config.yaml
model: "encoder-decoder audio transcriber"
decoder_layer_scale_init: 0.1
decoder_inner_norm: false
decoder_drop_path: 0.1
init: "trunc_normal_002"
final_lr_fraction: 0
weight_decay: 0.0
Rows from block 8 of the audio encoder of a small encoder-decoder audio transcriber, named by matrix and row number. Each number is 128 + 32 x the weight over its row's rms, rounded and kept within 0 to 255. All counts start at 0. After the name is the row's rms in percent of the matrix's.
After each channel's rows are labels from the 100 clips, of 14976, where the channel reaches its highest value: "responds to" is what is common among them. Only what is clearly more common there than usual is listed. The data: read English sentences (LibriTTS-R). In brackets: how many of the 100.
# c30: last pointwise conv (encoder.blocks.8.c3.0.weight, 320x320x1), inputs 160-319

c30.202 080 [142  85 129 162 138  94 105 167  98 120 156 169 160 106 107 127 148 121 101 119 142  91 159 130 162 105 166 101 134 147 110 108 140 105 132 187 126 171 185 120 114 140 123 102 101 110 110 119 113 113 120 157 136 135 126 140 127 146 153 133 167 112 144 136 135 134 109 145 133 163 124 187 126 161 166 140 114 126 126 102 182 113 110 130 108 157 127 161 147 180  89 200 177  95 224 170 140  86 177 126 101 140 162 127 170 182 185 147 192 151 117 110 155 138 159 145 160 184 132  84  79 136 119  86 131 179 106 141 185 170  95 125 169  91 174 142 143  67 146 136 162 137 167 126 147 111 143 152 121 119 103 139 148  95 156 115 171 144 107  86]
responds to: the word "the" (75)

c30.157 097 [137 128 133 159 127 103 121 132 103  95 133 233 123  97 189 144 117 107  87 135 126  92 161 136 121 168 112 140  86 116 123 149 152 116 127 103 121 123 123 137 120 130 154 110 105 122 118 139 166 156 149  86 137 119 186 146 114 127 145 102 110 166 142 141 176 110 126 132 155 145 136 120 186 157 120 160 134 107 148 143 121  88 135  63  73 103  95 123 129  58 122  65 109  69  94  61 128 159 102  91 106 110 100 143 114 137 132 180 120 122  98 127 146  64 141  95 125  89  58 150  86  97 147  92 128 154 124 145 126  84 121 107 126 127 143 109  89 172 119 117 161 122 110  94 123  82 147 114  97 137 125 152 164  99  74 140 129 147 110 103]
responds to: the word "this" (48); the word "was" (36)

c30.138 108 [ 95 122  78 109  74 122 176 128 114  80 125 105  82 168  37 129 162 130 135 161 146 133 120 123 146 118 146 121 125 120 117  87 109 141 130  52 112  94  98 124 148 156  72 132 136  34 100 145 148  72  86 112 149 157 129 135 152 160 145 185 106 102 129  81  75  29 109 109  21 138 145 145  86 145 138 129 141  94  89  82  98  96 146 145 146  86 175 123 148  88  42 184 153 129 147 131  53 107 133 154 161 188 168 111  82 117 137 109  62  68  35 132 131 158 124 182 150  75 125 137  93 162 109 130  68 124 112 115 152  91 165 144 127 133 144 103 184 136 107 164 134  80 174 149 135 159 137 133 143 128 143 142 145 133  93 128 137 121  55 141]
responds to: the word "said" (30)

c30.50 132 [137  98 132 123 119  87 104 154 127 136 137 141 111 142 137 121 133 153 129 122 123 147  73 156 139 154 129 179 131 153 115 135 122 134 129 107 126  87 158 127 134 128 145 131 110 128 136 123 157 119 115 104 145 100 115 145 134 139 122 113 145 107 167 129 151 111 182 132 134 187 123 114 178 140 117 190 136 130 141 124 119  85 182 110  91 107 126 166 124  58 138 139 122  86 129 142 111 144 170  84 109 145 128 166  77 140 135  96 100  64 127 117 120 119 142 132 149  82 104 151 109 105 124  81 108 137 177 161 143 118 122  82 158 114 149 122  82 135 101 122  56 113 131 104 166  96 172 143 106 194 113 109 139  90 135 179 150 114 160 115]
responds to: voice: male (74)

c30.25 114 [122 171 132 140 127 163 117 134 101 133 139 104 147 145 124 162 122 155 143 135  88 203 131 132 123  90 113 133 101 143 198 134 141 108 143  88 119 102 150 169 152 110 150 165  55 127 126 131 107 138 139 166 123 131 171 140 101 119 103 122 126 134 131 132 155 137 145 153 128 140 190 106 149 130 115 154 131 127 118 132  62  94 187 135 102 129 125  89  84  89 151 162  98  73 139  24 112 138 128 114 124 115 117 136  93 146 122 111  98  70 134 120  69 139 128 130 114 100  85 128 127 112 136 133 122  76 143 124 115 112 143 108 132 116 117 117 133 167 115 140  64 136 125 123 145 116 146  93 153 130 133 132 114 123 123 144 119 118 125 119]
responds to: the word "that" (37)

c30.163 067 [124  82 117 183 119  87 137 135  75 143 123 157 117 103 106 127  92 172 113  96 134 121  81 191  87 132  89 177 109 183  68 107 144 130 106 130 123 191 107 109 119  85  82 114 122 130 121 107 114 108 104 111 132  97 131 149 120 122 134  82 128 122 152 157 140 115 156 119  99 204  91 149 151 157 132 186 103  91 101 114 139 113 119 123  97 115 123 155 146 122 136 126 131 111 113 148 100 153 152 113  94 135 117 177 106 149 118 114  98 118 118 131  93 114  97 144 120 126  88  88  37 106  89 117 113 148 160 159  84 118  89  69 145 127 125 124  75 138  89 143 130  97 112  85 147 112 156 117 102 197 102 112 101 105  87 153 106  96 134  92]
responds to: voice: male (74)

c30.201 079 [136 105 107  90 125 124 124 171  98 100 158 165 100 136 119 138 123 166 120 129 128 143 106 120 185 135 201 125 153 189 107 103 116 107 144  97 132 124 163 206 144 111  82  99 146  93 129 124 146 120 128 108 127 146 123 140 134 153 159 136 115 131 234 115 110  99 154 121 113 135  98 162 153 182 208 180 106 120 131  92 145 112 140 130  94 125 120 130 172 123 119 133 165  89 162 142 150 128 132 116 112 120 103 167 117 182 140 120 112 130 110 111 168 130 192 145 133 120 153 115  89 147 135  94 115 167 127 148 184 124 170 116 193 110 188 116 131 200 116 149 136 126 120 124 193 115 130 165  92 147  91 112 188  77 117 154 208 132 115 107]
responds to: the word "you" (44)

c30.221 095 [119  46 123 101 142 117 103 157 164 114 112 171 146 121 128 133 116 145 140 102 130 110  92 131 107 136 154 164 133 144  78 114 148 119  99 127 129 146 109 176 117  92 151  54  93 104 111 122 125 123 127 120 128 113 113 109 106 110 135 102 136 106 137 134 120 143 132 118 139 146 141 117 128 122 125 123 130  90 117 122  80 124 138 123 107 111 120 111  98 104 103 133 101 137 133  99 105 132 105 120 132 120 104 154  86 153 102 113 100  88 127 141 111 130 146 137 100  80 103 124 103 140 110 120  84 144 141 125 131  88 148  73 132 149 132 154  75 140 116 125  67  80 139 129 126 130 145 124 129 136 110 134 121 131  87 136 132  66  93 165]
responds to: voice: male (88)

c30.164 126 [109 108 157 144 136  87 117  59 105 141 147 133 140 156 185  93 107 116 126 102 100 105 173 175 100 154  98 132 149 114  88 150 142 114 114  98  77  55 123 106 120 121 127  94  95 134 162 101 133 166 173 157  92 116 126 145 109 110 115 110 132 178  61 134 141 131 151 161 152 102 126 116 207 109  96 101 116 173 174 148 104 116 197  77  94 154  81 125  80 143 143 147 108 164 148  93 145  95 180  78  86 150 114 109 104  72 154 143 128 103 138 106 132  93  75  95 109 110  84  53 142  97 162  94 139 114 124 110 136  93 140  50 102  93  76 139  75 141 145  90 100 141 134  93 130  96 151  98 112  92 102 131 100 127 113 117 113 122 119 106]
responds to: the word "the" (78)

c30.230 101 [ 95 151 119 190 110 129  85  86  88  96 146 140 123 122 149 119 120 166  97 131 125 160 186 121 102 138 126 135  68 137 154 139 169 111 127 140  90 160 108 172  98 128 136 162 110 119 110 120  98 126 116  70  91 115 114  93 121 109 115 109 179 177 117 102 142 106 126 112 126 118 148 135 153 110 114 146 138 121 118 122 109 104 171 118 113  87 100 129 133 161 126 130 130 167 129  87 121 120 188 120 111 114 113 149 100 110 153 125 102 115 138 147 138 144 101 109 132 129  42  79 125 165  85 100  94 151 168 121 129  91  99 116 114 132  93 191 151  67  86 107  99 107 120 116 177 118 144 109 123 126  98 116 113 150  70 128 129  87 124 154]
responds to: the word "said" (91)

c30.130 095 [115 106 109 124 111 127 112 168  84 125 123 130 142 112 108 153 132 129 143 122 148 101 137 174 149 124 157 158 134 162  81 109 130  83 114 142 157 137 124 170 114 110 114 155 133 134 116  93  96 125 116 101  96  50 123 114 143 146 125 141 118 121 200 106 162 116 155 103 129 163 144 128 163 175 183 157 128  97 134 131 101 111 146 106 132 121 120 126 149 127 117  97 137  96 152 122 118 169 146 109 125 132 114 153 124 142 189 109 119 111 135 108 141  96 162 110 149 129 112 119  76 123 113  93  95 103 146 135 154 118 114  78 175 127 187 109 162 185 128  86 137  93  98 107 147 107 141 146 127 139  95 100 187 111 126 137 161 100 109 104]
responds to: the word "you" (34)

c30.203 106 [ 93 127 113 140 131 107 154 131  93 123 125 166 151 120 157 119 130 144 100 137 148  99 116 152 134 176 115 166 110 104 133 146 101 142 141 133 127 131  98 131 120 130 109 104 127 143 128 110 149 132 135 113 139 104 135 128 143 121 143 128 109 144 129 135 122 134 139 111 123 150  90 115 131 138 126 146 137 128 113 142 106 106  95 132 137 141 144 139 202  88  93 143 134 141 146 102  99 129 156 138 131 127 134 150 115 142 123 124  98 104 126 118 118 145 128 152 149 110  91 178  84 181 124 139 117 134 145 127 119 139  96  92 123 164 136 117 132 137 133 143 120 115 142 103 131 118 152 121 138 159 161 111 160 132 131 143 108 141 107 166]
responds to: the word "with" (42); the word "it" (34)

c30.106 089 [105 138 138 175 135 123 131 128  94  65 155 174  92  93 154 110 104 104 147 109 107 132  98 131 115 116 126 129 156 143 144  66 128  91  96  68 114  88 117 111 114 128  80 138  94 124 108 140 140 121 120  71  97 119 180 135  97 101 135 104 143 105 139 142 165  66 140 146 117 164 101 114 145 145 135 163  74  95 133 130  67  47 173  91  72  97 111 135 130  86 102  96 109 115 124  54 118 101 126 102  96 137 106 158  69 127 146 161  99 123 116 162 115 141 133 101 158  78  85 126 112 141 131  97 138 140 137 141 150 108 115  83 163 148 139 141 119 163 114 125 126 113 106 128 147 111 158  96 102 166 124 142 142  90  74 143 167 131  80 142]
responds to: the word "was" (46); the word "this" (45); the word "there" (28)

c30.54 123 [ 40 107 124 154 130  78 121 102 116 172 132 136  92 134 208 115  94  77 113 127  91 106 206 172 170 194 162 135 152 116 108 218 143  77 120  59  86  76  52 118 118 128 117 118 138 156 169 114 199 166 210 103 122 111 136 141 100  93 115  98  57 121 102  92 166 140 144 168 124 113 143 103 187 125 181 133 126 172 115 140  78 108 145  74  85 127  79 124 107 102 184 108  85 121  77  95 142  91 131 113  90 111  97 114  92 135 113 149 131  68 143 106 111  96 142  59  94  85  82 103 136  88 157  87 137 122 117  76 110 116 152 104 117 101 166 114  95 184 145  89  87 144  94 114 151  80 127  93 100 112 109 131 129 106 104 135 124 100 123  99]
responds to: the word "the" (74); the word "in" (40); the word "that" (35)

c30.57 088 [132 144 143 175 130 117  68 130 114 107 154 129  89  60 137 137 116 142 112 123 138 112 155 117 167 161 158 138 105 163 130 103 156 104 133 112 122  86  98 153 144 125 107 126 138 127  97 129 134 108 131  82 115  86 155  97 127 130 151 103 145 108 163  85 153  99 163 109 115 127  88 146 108 139 178 168 138  75  82 127 170 131  87 123 120  96 116 153  96 128 159 113 144 133 132 133 159 112 132 127 114 114 117 139 137 136 159 167 152 147 154 127 120  99 134 111 127 144  94 122  81  99 115 130 152 159 158 133 141 146 133  31 135 103 140 156 101 120 172 132 136 124 123 122 156 144 151 174 136 144  77 135 168 102 153 159 124 153 156  89]
responds to: the word "my" (30)

c30.211 103 [177 131 145 130 171 150 154 155 186 131 155 125 181 137  59 143 135 119  74 134 117 144 104 137 141 170 123 135 139 134 218 100  97 114 125 165 152 147 149 111 155 125 172 126 109 139 127 137  81 126 108 176 127 110 174  95 150 134 157 141 135 112 128 150  97 141 149 143 137 146 155 163  94 132 126 134 136 102 120 121 198 167  99 153 125 195 132 188 131 123 130 158 204 113 163 210 180 135 133 154 134 133 155 137 197 169 153 206 194 210 160  97 144 145 189 154 161 212 176  95 118 126 156 121 186 179 130 185 166 225 120 120 146  89 162 109 149 108 193 158 217 188 149 160 136 128 147 167 144 164 111 137 182 133 222 122 153 219 157  96]
responds to: the word "the" (74)

c30.77 085 [147 150 113 152  91 114  85 121  70 112 115 150 118  47 149 160 126 158  96 148 133 158 208 120 134 120 117 156 142 128 151 118 163 107 126 140 121 154 132 130 100 134  75 179 124 126 106 133  64 124  82  96  53  97 151 122 105 131 108 132 103 109 136 135 135 115 155  98 112 153 165 139 104 136 112 149 134 109 106  97 111 103 142 162 167 140 201  95 167 108  95 235 132 136 154  94 112 136 145 143 170 145 178 160 117  91 122 113 132  97 108 185  99 186 100 144 128 112  80 147 111 169 129 145 107 127 149 150 137 127  60 155 126 175 119 100 140  98 120 171 128 123 173 158 142 152 119 113 181 141 139 217 132 178 128 135 130 118 107 184]
responds to: the word "said" (28)

c30.205 097 [127 185 116 127 107 136 138 172 109 137  96 138 166  87 140 168 129 120  95 150 132 150 118 137 146 138 156 167 112 128 191 159 112 104 143 181 151 122  94 117 104 109 110 172 104 131 137 129 141 116 153 138 125  68 211 110 123 116  88 129 135 121 147 124 144 114 137 130 127 174 123 116 180 182 147 149 120 117 138 113  92  91  88  95 112 129  94 184 128 127 110 112 126 171 118 121 124 128 143 128 112 102  91 155 105 170 140 144 126 129 114 165 120 147 181 116 146 127  94 157  59 142 115 136 117 201 132 116 133 112 169  60 162 125 182 129  88 172 142 116 131 119  92 131 156 139 144 132 109 167 101 133 125 132 120 157 155 117 122 122]
responds to: the word "this" (37)

c30.172 101 [105 140  93 143 112 114 135 127 104  95 141 164 121  62 104 124 122 161 107 150 153  85 172 127 157  89 151 138 108  96 102  79 167 129 120  96 109 136 115 139 126 126  84  88  90 133  90 160  75 103 102  77 121 115  87 155 121 122 135 114  86 112 152 142 146  97 143 124  99 152 101 136 113 156 131 158 117 105 113 106 157  92 163  67  54 120  86 121 172 123 124 118 123  96 117  81 108 132  95  64  84 128 123 131 108 150 109 144 123 117 106 126 167 104 156  83 146 100  83 100 123 114 116  48 141 159 136 114 121 121 112 121 124 131 132 131 140 134 104  95 108 123 115  94 142  69 121 144  77 151  82 136 124  51 108 138 130 135 111 125]
responds to: the word "he" (39)

c30.215 096 [137  78  92 110  97 119 123 123  84  93 121 145  86  92 122 133 137 158 107 120 129  99  42 100 108 133 123 135 147 119 108 110 112 117 110 102 128 122  66 128 106 136  97  89 130  94 122 124 116 118  94  74 116 104  77 120 144 124 100 102  94  94 124  99 119  98 127  83  80 124 138 129 141 128 138 152 133 113 107 110 118 113 103 136 112 102 138 123 113  72 129 153 111  79 139  35  84 120 157 114 128 106 135 125  90 113 113 104 111  61 118 145  92 139 151 147 120  92  48 154 140 137 103 155 111  95 150 147 126 117 121  81 129 122 117 120 100  96 134 157 107 108 136 107 138 142 131 141 161 131 158  96 118 138 110 148 112 104 104 131]
responds to: the word "so" (28)

c30.39 076 [134 106 132 153  91 114 104 140  91  98  89 145 129  96 158  93 130 133 137  96 141 129 108 130 146 152 137 146 143 143  86 121 160 115 102 140 108 119 119  86  98 118 105 141 118 111  82 114 134  78  88  92 120  63 128 118 118 122 114 116 123  87 158 132 158  98 174  85  59 164 120 133 133 164 135 162 111  87 102  89 123 107  69 117 114  96 136 137 155 111  75 118 119  74 139  65 101 144 133 137 144 136 125 160 116 118 116 107  96 128 114  98  82 112 187 129 168 121  87 135 104 103  88  95 105  88 159 172 191  95  88  43 197 105 172 103 134  89  91 119  96  79 165 139 179 115 157 140 121 169 122 105 162 101  71 156 129  79 107 134]
responds to: voice: male (85)

c30.30 106 [ 96 154 128 136 125 148 113 150  64 103 128 183 124  88 123 114 120 144 149 115  89 150 164  86 156 112 141 136 155 128 149 129 159  72 137 121  93  91 115 177 104  85 121 160  81 156 126 111 102 140 144 152 115 119 125  47 125 125 140 129 148 135 173 166 157 164 129 108 142 131 144 141  91 177 146 152 119 144 124 166 137  97 177  84 108  75 104 134 158 148 131 110 131  93 111   0 129 120  65 107 121  96  99 111  66 170 107 123 100  96 142 147 178 154 188  96 111  75  63 118 149 141 120  97 125 177 108 103 130  85 100 119 129 162 158 115  78 121  73 114  73 102 127 104 123  94  87 182 100 102 118 107 145 100  89 129 138  55 142 170]
responds to: the word "one" (35)

c30.284 095 [178  69 159 165 153 140 133 186 146 125 177 102 176 137  26  99 135 108  80 105 138 109  94 114 185 125 197 148 106 146 155  72  95 119 122 161 124 129 136 146 154 127 169  96 116 130  88 107 132 128 118 157 101 149 142 106 159 139 137 150 162 122 180 130  99 151 122 128 136 130 129 178  76 174 182 177 135  61 119 110 174 124 133 125  95 142 141 151 166 120 132 180 242  83 187 137 153 118 170 122 154 131 151 128 154 220 187 184 158 130 113 153 155 167 186 145 190 146 164 140  72 141 157  94 147  98 132 150 235 178 179  97 177  87 189  77 138 130 169 123 194 169 148 135 169  89 110 192 131 123  74 137 169  86 184 122 226 154  99  82]
responds to: the word "but" (28)

c30.214 107 [177 147 115 222 108 141 124 177 126 120 180 142 124 162 138 127 140 179 125 141 141 152 149 142 198 139 195 129 139 202 181 101 142  84 117 137 142 127 113 157 150 146 112 175  66 133 112 147 110 122 105 109 113 108 132 129 162 146 154 148 136 146 170 130 114 116 125 108 114 122 153 151 148 178 178 155 115 115 145 120 124  74 190 116 112 119 167 117 157  95 117 184 193  98 173  73 144 158 227 123 136 159 152 185 109 182 255 146 123 119 111 137 150 173 188 140 189 110  71 115 139 168 113 105 114 103 194 151 212 133 107 122 189 127 196 108 166 106 112 128 130 105 173 129 187 107 132 172 137 135  93 163 168  99 135 197 217 149 116 146]
responds to: the word "said" (33)

c30.156 108 [128  96 140 150 152 136  65 149 158 124 149 152 151 143 142  95 119 140 122 114 104 117 176 134 117 166 155 155 113 126  98 128 163 113 112 149 153 112 135 176 136 117 124 119 140 140 124 115 127 110 136 117  92 136  68 124 119 144 127 112 112 141 150 122 149 134 124 121 142 151 136 129 137 136 148 149 129 113 135 121  89 106 174  80  84  87  75 156 101  84 134  94 120 120 116 112 113 113 152  88  70 132  87 138 102 149 137  92 119  97 146 110 104 111 131  90 123  95 119 143 143 109 148  83 140 115 126 113 134 100 149  96 138 125 120 117  92 126 112  58 102 112 102 116 138  93 126 107 107 156 120 139  90  97 101 142 146 111 110 138]
responds to: the word "that" (34)

c30.125 100 [164 146 124 170 179 144  94 141 106 142 164 152 154  76 131 148 151 142 101 157 126 132 207 131 168  91 190  97 169 154 157 134 140  93 167  77  81 151 136 139 147 146 144 157 126 152 137 138 122 133 118 165  97 176 155 123 155 149 157 157  96 169 148 140  70 119 141 126 122 126 166 173 116 141 193 142 142 162 111 136 134 102 137 157 144 155 176 131 139 125 116 200 121 163 131 116 136 137 146 175 163 111 165 154 124 112 143 164 148 135  92 219 155 216 151 126 111 132  76 176 102 220 159 163 124 119 128 153 160 148  80 132 134 162 137 126 126  79 150 162 161 123 153 156 120 179 119 135 192 110 149 185 140 154 158 143 143 150 116 199]
responds to: the word "said" (25)

c30.210 099 [ 62 182 100 111 106 125 158 110 120  87 134  61  99 144 129 201 156 125  97 229 143 195 223 110 104 114 109 142 102 104 195 126  63 159 233 140 103 136 133 113 179 154  96 222 123 106 128 214  75 108 120 106 157 109 186 111 164 170 123 214 134  99 113  90 125 133 138 124 100 128 210 133 119 133 109 110 197 104 107 132 179 125 160 136 156 136 133 116 150 113  75 188 126 169 145 180  99 144  96 165 149 135 161 142 146 102 121 131 117 126  87 164  47 168 154 150 113 122 116 148  82 149 112 139 102 118 144 160 103 136  93 111 121 172 119  98 133 100 133 142 113 127 161 147 119 144 132 121 168 127 158 168 119 158 121 134 111 133  87 174]
responds to: the word "said" (30)

c30.23 088 [ 83 161 124 160  93 147 103 135 110  89 132 153 133 110  86 118 132 123 118 133 118 162 111 106 106 121 129 156 100 129 121 111 138 115 154 153 134 154  95 143 131 145 139 164 118 140  88 124 100  91 106 114 107  46 122 104 111 140 135 136 114  83 125 107 130 116 134 105 109 149 130 151 102 154 139 138 115  73  89 101 135  97 116 128 115 128  73 177 163 104 111  92  88 125  79  56 107 112  92  97  99 106 112 144  98 130  86 111 107  93 120 135 150 129 140  96  92 134 106 159  95 123 102 143  97 155 138 115  95 129  80 140 137 141 134  73 100  80 101 123 100  87 124 119 152 120 121 139 114 122 138 101 106 107 115 172 108  69 102 136]
responds to: the word "my" (30); the word "by" (25)

c30.56 101 [ 90 217  94 177 101  68 144 160 119 105 117 145 120  99 169 166 110 126 118 130 129 160 176  89 144 141 161 144 106 125 133 111 138 120 154 164 127  72  69 143 126 104 118 204 121 109 108 128 119  82 118  78  92  73 145 127 135 112 143 142 129  76 130 115 159 114 151  88  79 137 177 129 157 165 151 145 147  99  98 104 156 100  98  98 100  81 140 184 208 145 109  81 136 121 118 115 109 132  80 130 114 108 125 128 156 167 146 128 131 145 137 159 171 140 148 120 121 104 106 158  47 123  81 127 122 178 131 134 133  90  71  94 166 150 171 147 141 104 127 137 146  90 129 134 147 126 165 157 110 151 119 133 160 100  66 128 143 107 141 131]
responds to: the word "this" (65)

c30.245 082 [131 182 136 134 117 190  95 118 134  97 132 136 123 100 104 122 139 162  93 160 145 176 160 112 127 141 113 162 153 124 154 101 148 122 186 133 129 150 132 152 142 126  83 192  83 133 103 159  83 142 143  80 111  54 181  91 106 127 107 142 125 123 127 127 133 116 148 110 113 151 143 135 123 116 119 135 131  97 115 140 141 119 151 148 136 125 155 132 186 122 107 131  99 145 107  27 115 154  98 130 156 126 146 164 110 131  96  86 117 117 123 162 141 183 121 120  96 127  36 156  64 159  93 140  98 167 145 171 106 117  40 164 108 172 111 110 157  63  92 144  77  99 107 145 111 136 167 110 134 130 106 144 112 134 117 129 129  89 112 166]
responds to: the word "said" (25)