{"encoder_arch": "ecapa_tdnn", "model": "encoder-decoder audio transcriber", "dataset": "read English sentences (LibriTTS-R)", "train_examples": 15625, "n_mels": 40, "hop_length": 160, "input": "log_mel", "spec_augment": false, "win_length": 512, "tokenizer": "char", "vocab_size": 32, "encoder_norm": "batchnorm", "encoder_activation": "relu", "encoder_depths": [12], "encoder_kernel_size": 5, "encoder_stem": "single", "encoder_widths": [320], "fusion": "cross_attention", "decoder_width": 192, "decoder_layers": 8, "decoder_norm": "layernorm", "decoder_norm_position": "pre", "decoder_activation": "gelu_tanh", "decoder_mlp_ratio": 3, "decoder_head_dim": 32, "decoder_fused_qkv": false, "decoder_bias": "all", "decoder_qk_norm": false, "decoder_layer_scale_init": 0.1, "decoder_parallel_block": false, "decoder_inner_norm": false, "decoder_drop_path": 0.1, "decoder_positions": "rope", "decoder_cross_attention_every": 1, "decoder_tie_embeddings": false, "init": "trunc_normal_002", "residual_init": "zero_last", "optimizer": "adamw", "lr": 0.0019, "beta1": 0.85, "beta2": 0.999, "eps": 1e-08, "steps": 8100, "batch_size": 128, "epochs": 66.4, "lr_schedule": "cosine", "final_lr_fraction": 0, "warmup_steps": 400, "weight_decay": 0.0}
Rows from block 8 of the audio encoder of a small encoder-decoder audio transcriber, named by matrix and row number. Each number is 200 + 20 x the weight over its row's rms, rounded and kept within 0 to 999. All counts start at 0. After the name is the row's rms in percent of the matrix's.
After each channel's rows are labels from the 100 clips, of 14976, where the channel reaches its highest value: "strongest on" is what is common among them. Only what is clearly more common there than usual is listed. The data: read English sentences (LibriTTS-R). In brackets: how many of the 100.
# c30: last pointwise conv (encoder.blocks.8.c3.0.weight, 320x320x1), inputs 160-319

c30.256,093,182,216,209,240,189,217,196,184,170,182,175,242,177,178,209,202,190,209,163,198,219,207,219,197,188,223,190,212,170,217,227,216,214,191,200,198,187,190,181,201,192,209,224,207,194,209,198,185,227,194,225,172,189,171,199,179,188,188,194,194,215,201,201,194,230,200,225,197,208,230,196,200,249,203,202,222,188,185,213,210,200,209,229,186,202,185,187,199,205,185,205,199,170,207,170,206,195,199,207,177,189,184,182,230,189,184,204,171,189,196,194,195,178,193,196,177,189,197,190,209,172,206,176,205,195,229,213,218,179,178,201,160,198,206,193,207,201,217,200,178,178,176,184,195,221,195,224,177,185,221,192,177,203,195,172,224,183,171,203,224
strongest on: voice: male (74)

c30.158,073,160,189,196,205,160,151,167,213,172,190,197,234,206,176,195,212,186,220,210,204,206,210,213,212,177,222,166,238,223,209,194,204,195,187,210,222,202,197,158,179,172,175,188,214,192,191,204,185,219,190,203,184,160,179,183,178,191,199,183,177,205,195,220,190,189,178,234,166,193,239,219,175,223,211,206,209,190,218,213,187,179,202,178,187,203,196,178,216,194,184,179,186,211,192,190,205,174,201,190,199,170,191,191,229,191,219,184,173,209,200,193,200,188,167,220,191,202,211,200,172,191,200,197,210,174,202,247,216,192,209,183,166,206,208,201,200,200,159,206,174,197,199,196,199,250,201,227,187,202,216,202,212,187,210,216,238,180,196,191,194
strongest on: voice: male (74)

c30.316,094,203,213,182,210,191,193,176,195,168,200,205,224,194,169,199,191,199,213,182,185,202,203,201,210,198,223,208,210,173,209,185,190,197,181,198,202,189,207,215,201,185,180,202,202,206,191,191,188,193,188,191,197,187,183,183,208,197,196,198,183,201,184,214,206,206,189,207,199,191,227,196,211,219,205,201,222,192,182,198,172,184,193,202,150,168,191,184,190,188,221,190,177,221,178,202,187,181,203,216,177,165,179,179,218,212,204,208,188,203,195,183,203,188,192,194,165,199,184,197,213,174,187,172,171,191,213,217,213,222,198,202,167,223,202,203,211,205,183,186,151,192,176,179,172,223,167,213,197,167,227,193,159,201,158,207,229,200,194,196,197
strongest on: voice: male (81)

c30.52,076,211,181,179,212,179,183,184,196,177,192,203,208,219,185,195,203,181,218,203,199,204,195,186,247,193,214,179,229,204,210,209,184,205,198,212,203,210,203,208,216,183,182,198,211,196,194,182,187,183,185,215,183,198,198,211,201,186,191,198,186,213,179,213,229,177,189,236,199,169,235,210,199,203,218,207,257,181,162,185,187,209,183,182,191,186,197,184,192,188,181,178,185,206,181,179,211,190,218,214,184,195,181,189,224,218,205,201,212,211,201,215,218,185,202,212,179,185,204,199,171,196,183,190,192,181,183,233,221,180,193,195,195,200,177,197,195,165,179,184,200,200,186,193,174,206,190,210,203,185,219,181,193,218,184,187,224,191,168,180,181
strongest on: voice: male (81)

c30.0,109,179,167,190,189,186,211,187,214,169,180,198,228,177,193,195,195,187,205,211,164,204,190,192,185,205,185,203,228,207,217,183,210,216,185,183,211,207,203,221,228,183,178,179,196,177,197,206,179,192,204,213,168,193,185,201,198,186,174,188,168,208,207,219,198,224,186,216,177,194,229,196,186,184,224,210,227,183,179,186,193,199,194,198,201,200,173,204,211,219,198,216,199,223,184,195,202,215,222,196,199,200,195,200,230,186,203,208,192,198,195,218,209,191,215,198,210,200,195,200,235,211,201,199,197,214,221,235,221,213,191,205,172,223,208,201,206,179,172,194,192,189,192,193,195,216,194,225,200,211,223,215,205,226,210,177,224,210,180,228,195
strongest on: voice: male (81)

c30.212,107,194,199,206,223,203,203,179,231,178,196,201,201,220,184,178,176,193,221,193,184,182,184,194,212,218,216,213,218,207,232,214,179,201,191,188,188,197,179,189,217,192,190,207,175,202,214,182,178,205,182,204,206,187,180,210,204,198,199,200,186,222,178,220,201,190,187,232,199,194,211,188,216,211,215,213,230,185,177,208,184,220,212,188,194,180,207,200,234,226,194,217,182,226,188,212,221,226,214,209,184,175,199,188,228,213,217,216,217,233,230,230,188,209,174,235,198,219,221,208,201,164,155,216,184,222,251,216,213,210,225,214,144,239,166,219,188,191,193,232,192,220,214,207,199,222,191,221,208,190,225,168,197,230,189,221,241,225,215,214,157
strongest on: voice: male (79)

c30.301,125,207,180,200,237,189,166,184,182,148,186,210,211,195,188,192,180,191,220,184,177,186,187,237,190,200,224,203,212,181,214,184,196,241,178,176,229,204,222,185,218,190,190,209,188,198,195,180,184,206,202,185,188,176,183,194,193,170,180,182,189,201,213,204,191,205,198,203,190,193,201,189,197,209,200,195,205,187,199,198,213,201,192,192,204,195,199,218,209,200,239,210,204,199,208,187,185,202,207,209,210,215,201,208,213,224,193,210,206,207,224,238,184,195,181,189,191,179,226,171,191,202,186,191,195,202,248,220,201,188,202,194,202,193,185,193,252,207,184,211,203,208,193,201,205,196,193,196,209,202,206,179,225,219,218,195,216,191,187,232,192
strongest on: the word "said" (50); the word "you" (34)

c30.137,101,216,178,193,201,194,211,184,219,185,188,174,210,238,172,179,170,173,213,189,184,208,185,176,197,210,177,183,204,190,204,208,183,196,191,185,219,208,214,218,176,176,191,204,204,162,189,174,183,177,179,176,210,176,209,174,210,172,181,182,181,238,153,194,223,184,198,215,191,198,226,180,186,168,204,207,208,187,160,158,165,194,189,227,177,164,203,179,201,154,183,206,164,215,202,175,192,206,196,196,177,158,192,177,214,217,215,179,201,213,211,208,169,171,167,198,177,206,214,192,175,212,144,193,174,218,213,219,202,192,185,196,188,210,187,191,177,147,209,189,181,181,188,189,196,205,167,196,218,182,219,189,191,176,183,210,209,208,188,212,154
strongest on: voice: male (92)

c30.119,075,224,196,190,196,183,215,180,198,205,162,197,216,174,176,151,212,222,229,185,204,200,218,200,168,219,193,206,194,202,225,209,192,197,199,201,202,187,180,203,199,212,197,156,196,190,182,155,226,194,174,179,186,193,154,232,157,222,211,195,229,177,217,198,182,213,190,194,172,189,224,195,215,189,183,228,181,200,162,205,174,205,189,228,233,212,193,216,191,176,185,183,220,192,196,207,192,183,222,226,215,220,189,211,210,177,200,200,189,183,205,175,238,169,218,205,210,186,183,214,231,181,216,202,207,196,208,193,200,192,188,207,200,223,203,194,148,232,218,192,217,190,198,206,207,224,209,199,217,205,197,218,233,204,225,182,210,189,223,209,224
strongest on: the word "said" (27)

c30.146,092,187,190,174,205,193,194,183,200,185,187,215,233,213,193,194,168,203,226,208,181,196,192,210,203,201,189,215,219,206,215,197,196,215,190,181,207,189,185,210,213,201,193,186,199,185,195,172,182,215,186,184,195,182,192,190,203,200,191,197,202,196,176,224,204,196,192,227,189,203,220,184,199,214,224,210,223,178,168,186,163,175,200,187,194,188,193,222,196,192,203,200,206,209,172,206,214,186,216,242,208,202,205,203,216,188,198,215,187,200,199,196,190,172,217,207,202,204,196,198,195,181,221,171,176,188,219,226,218,219,172,220,176,214,204,199,194,210,192,169,198,181,173,215,187,203,199,212,182,195,204,180,210,202,190,175,215,213,178,202,209
strongest on: voice: male (78)

c30.314,076,168,193,194,221,166,185,201,209,201,180,225,211,176,204,183,192,208,202,237,212,204,216,232,183,204,196,190,208,207,193,207,167,205,198,206,201,216,197,179,205,188,199,175,187,164,171,177,193,210,195,192,174,209,209,186,204,203,200,191,218,166,237,214,158,182,185,220,184,175,212,196,192,206,202,195,199,188,188,207,191,166,168,187,232,208,177,225,221,185,147,164,226,185,207,205,160,179,208,196,221,229,203,229,231,178,191,197,172,155,165,150,192,174,231,192,228,201,168,159,190,181,228,174,202,173,189,224,209,199,161,202,232,213,200,198,157,191,155,180,229,180,183,204,201,215,218,190,186,218,209,205,224,197,205,165,217,202,180,165,229
strongest on: the word "said" (29)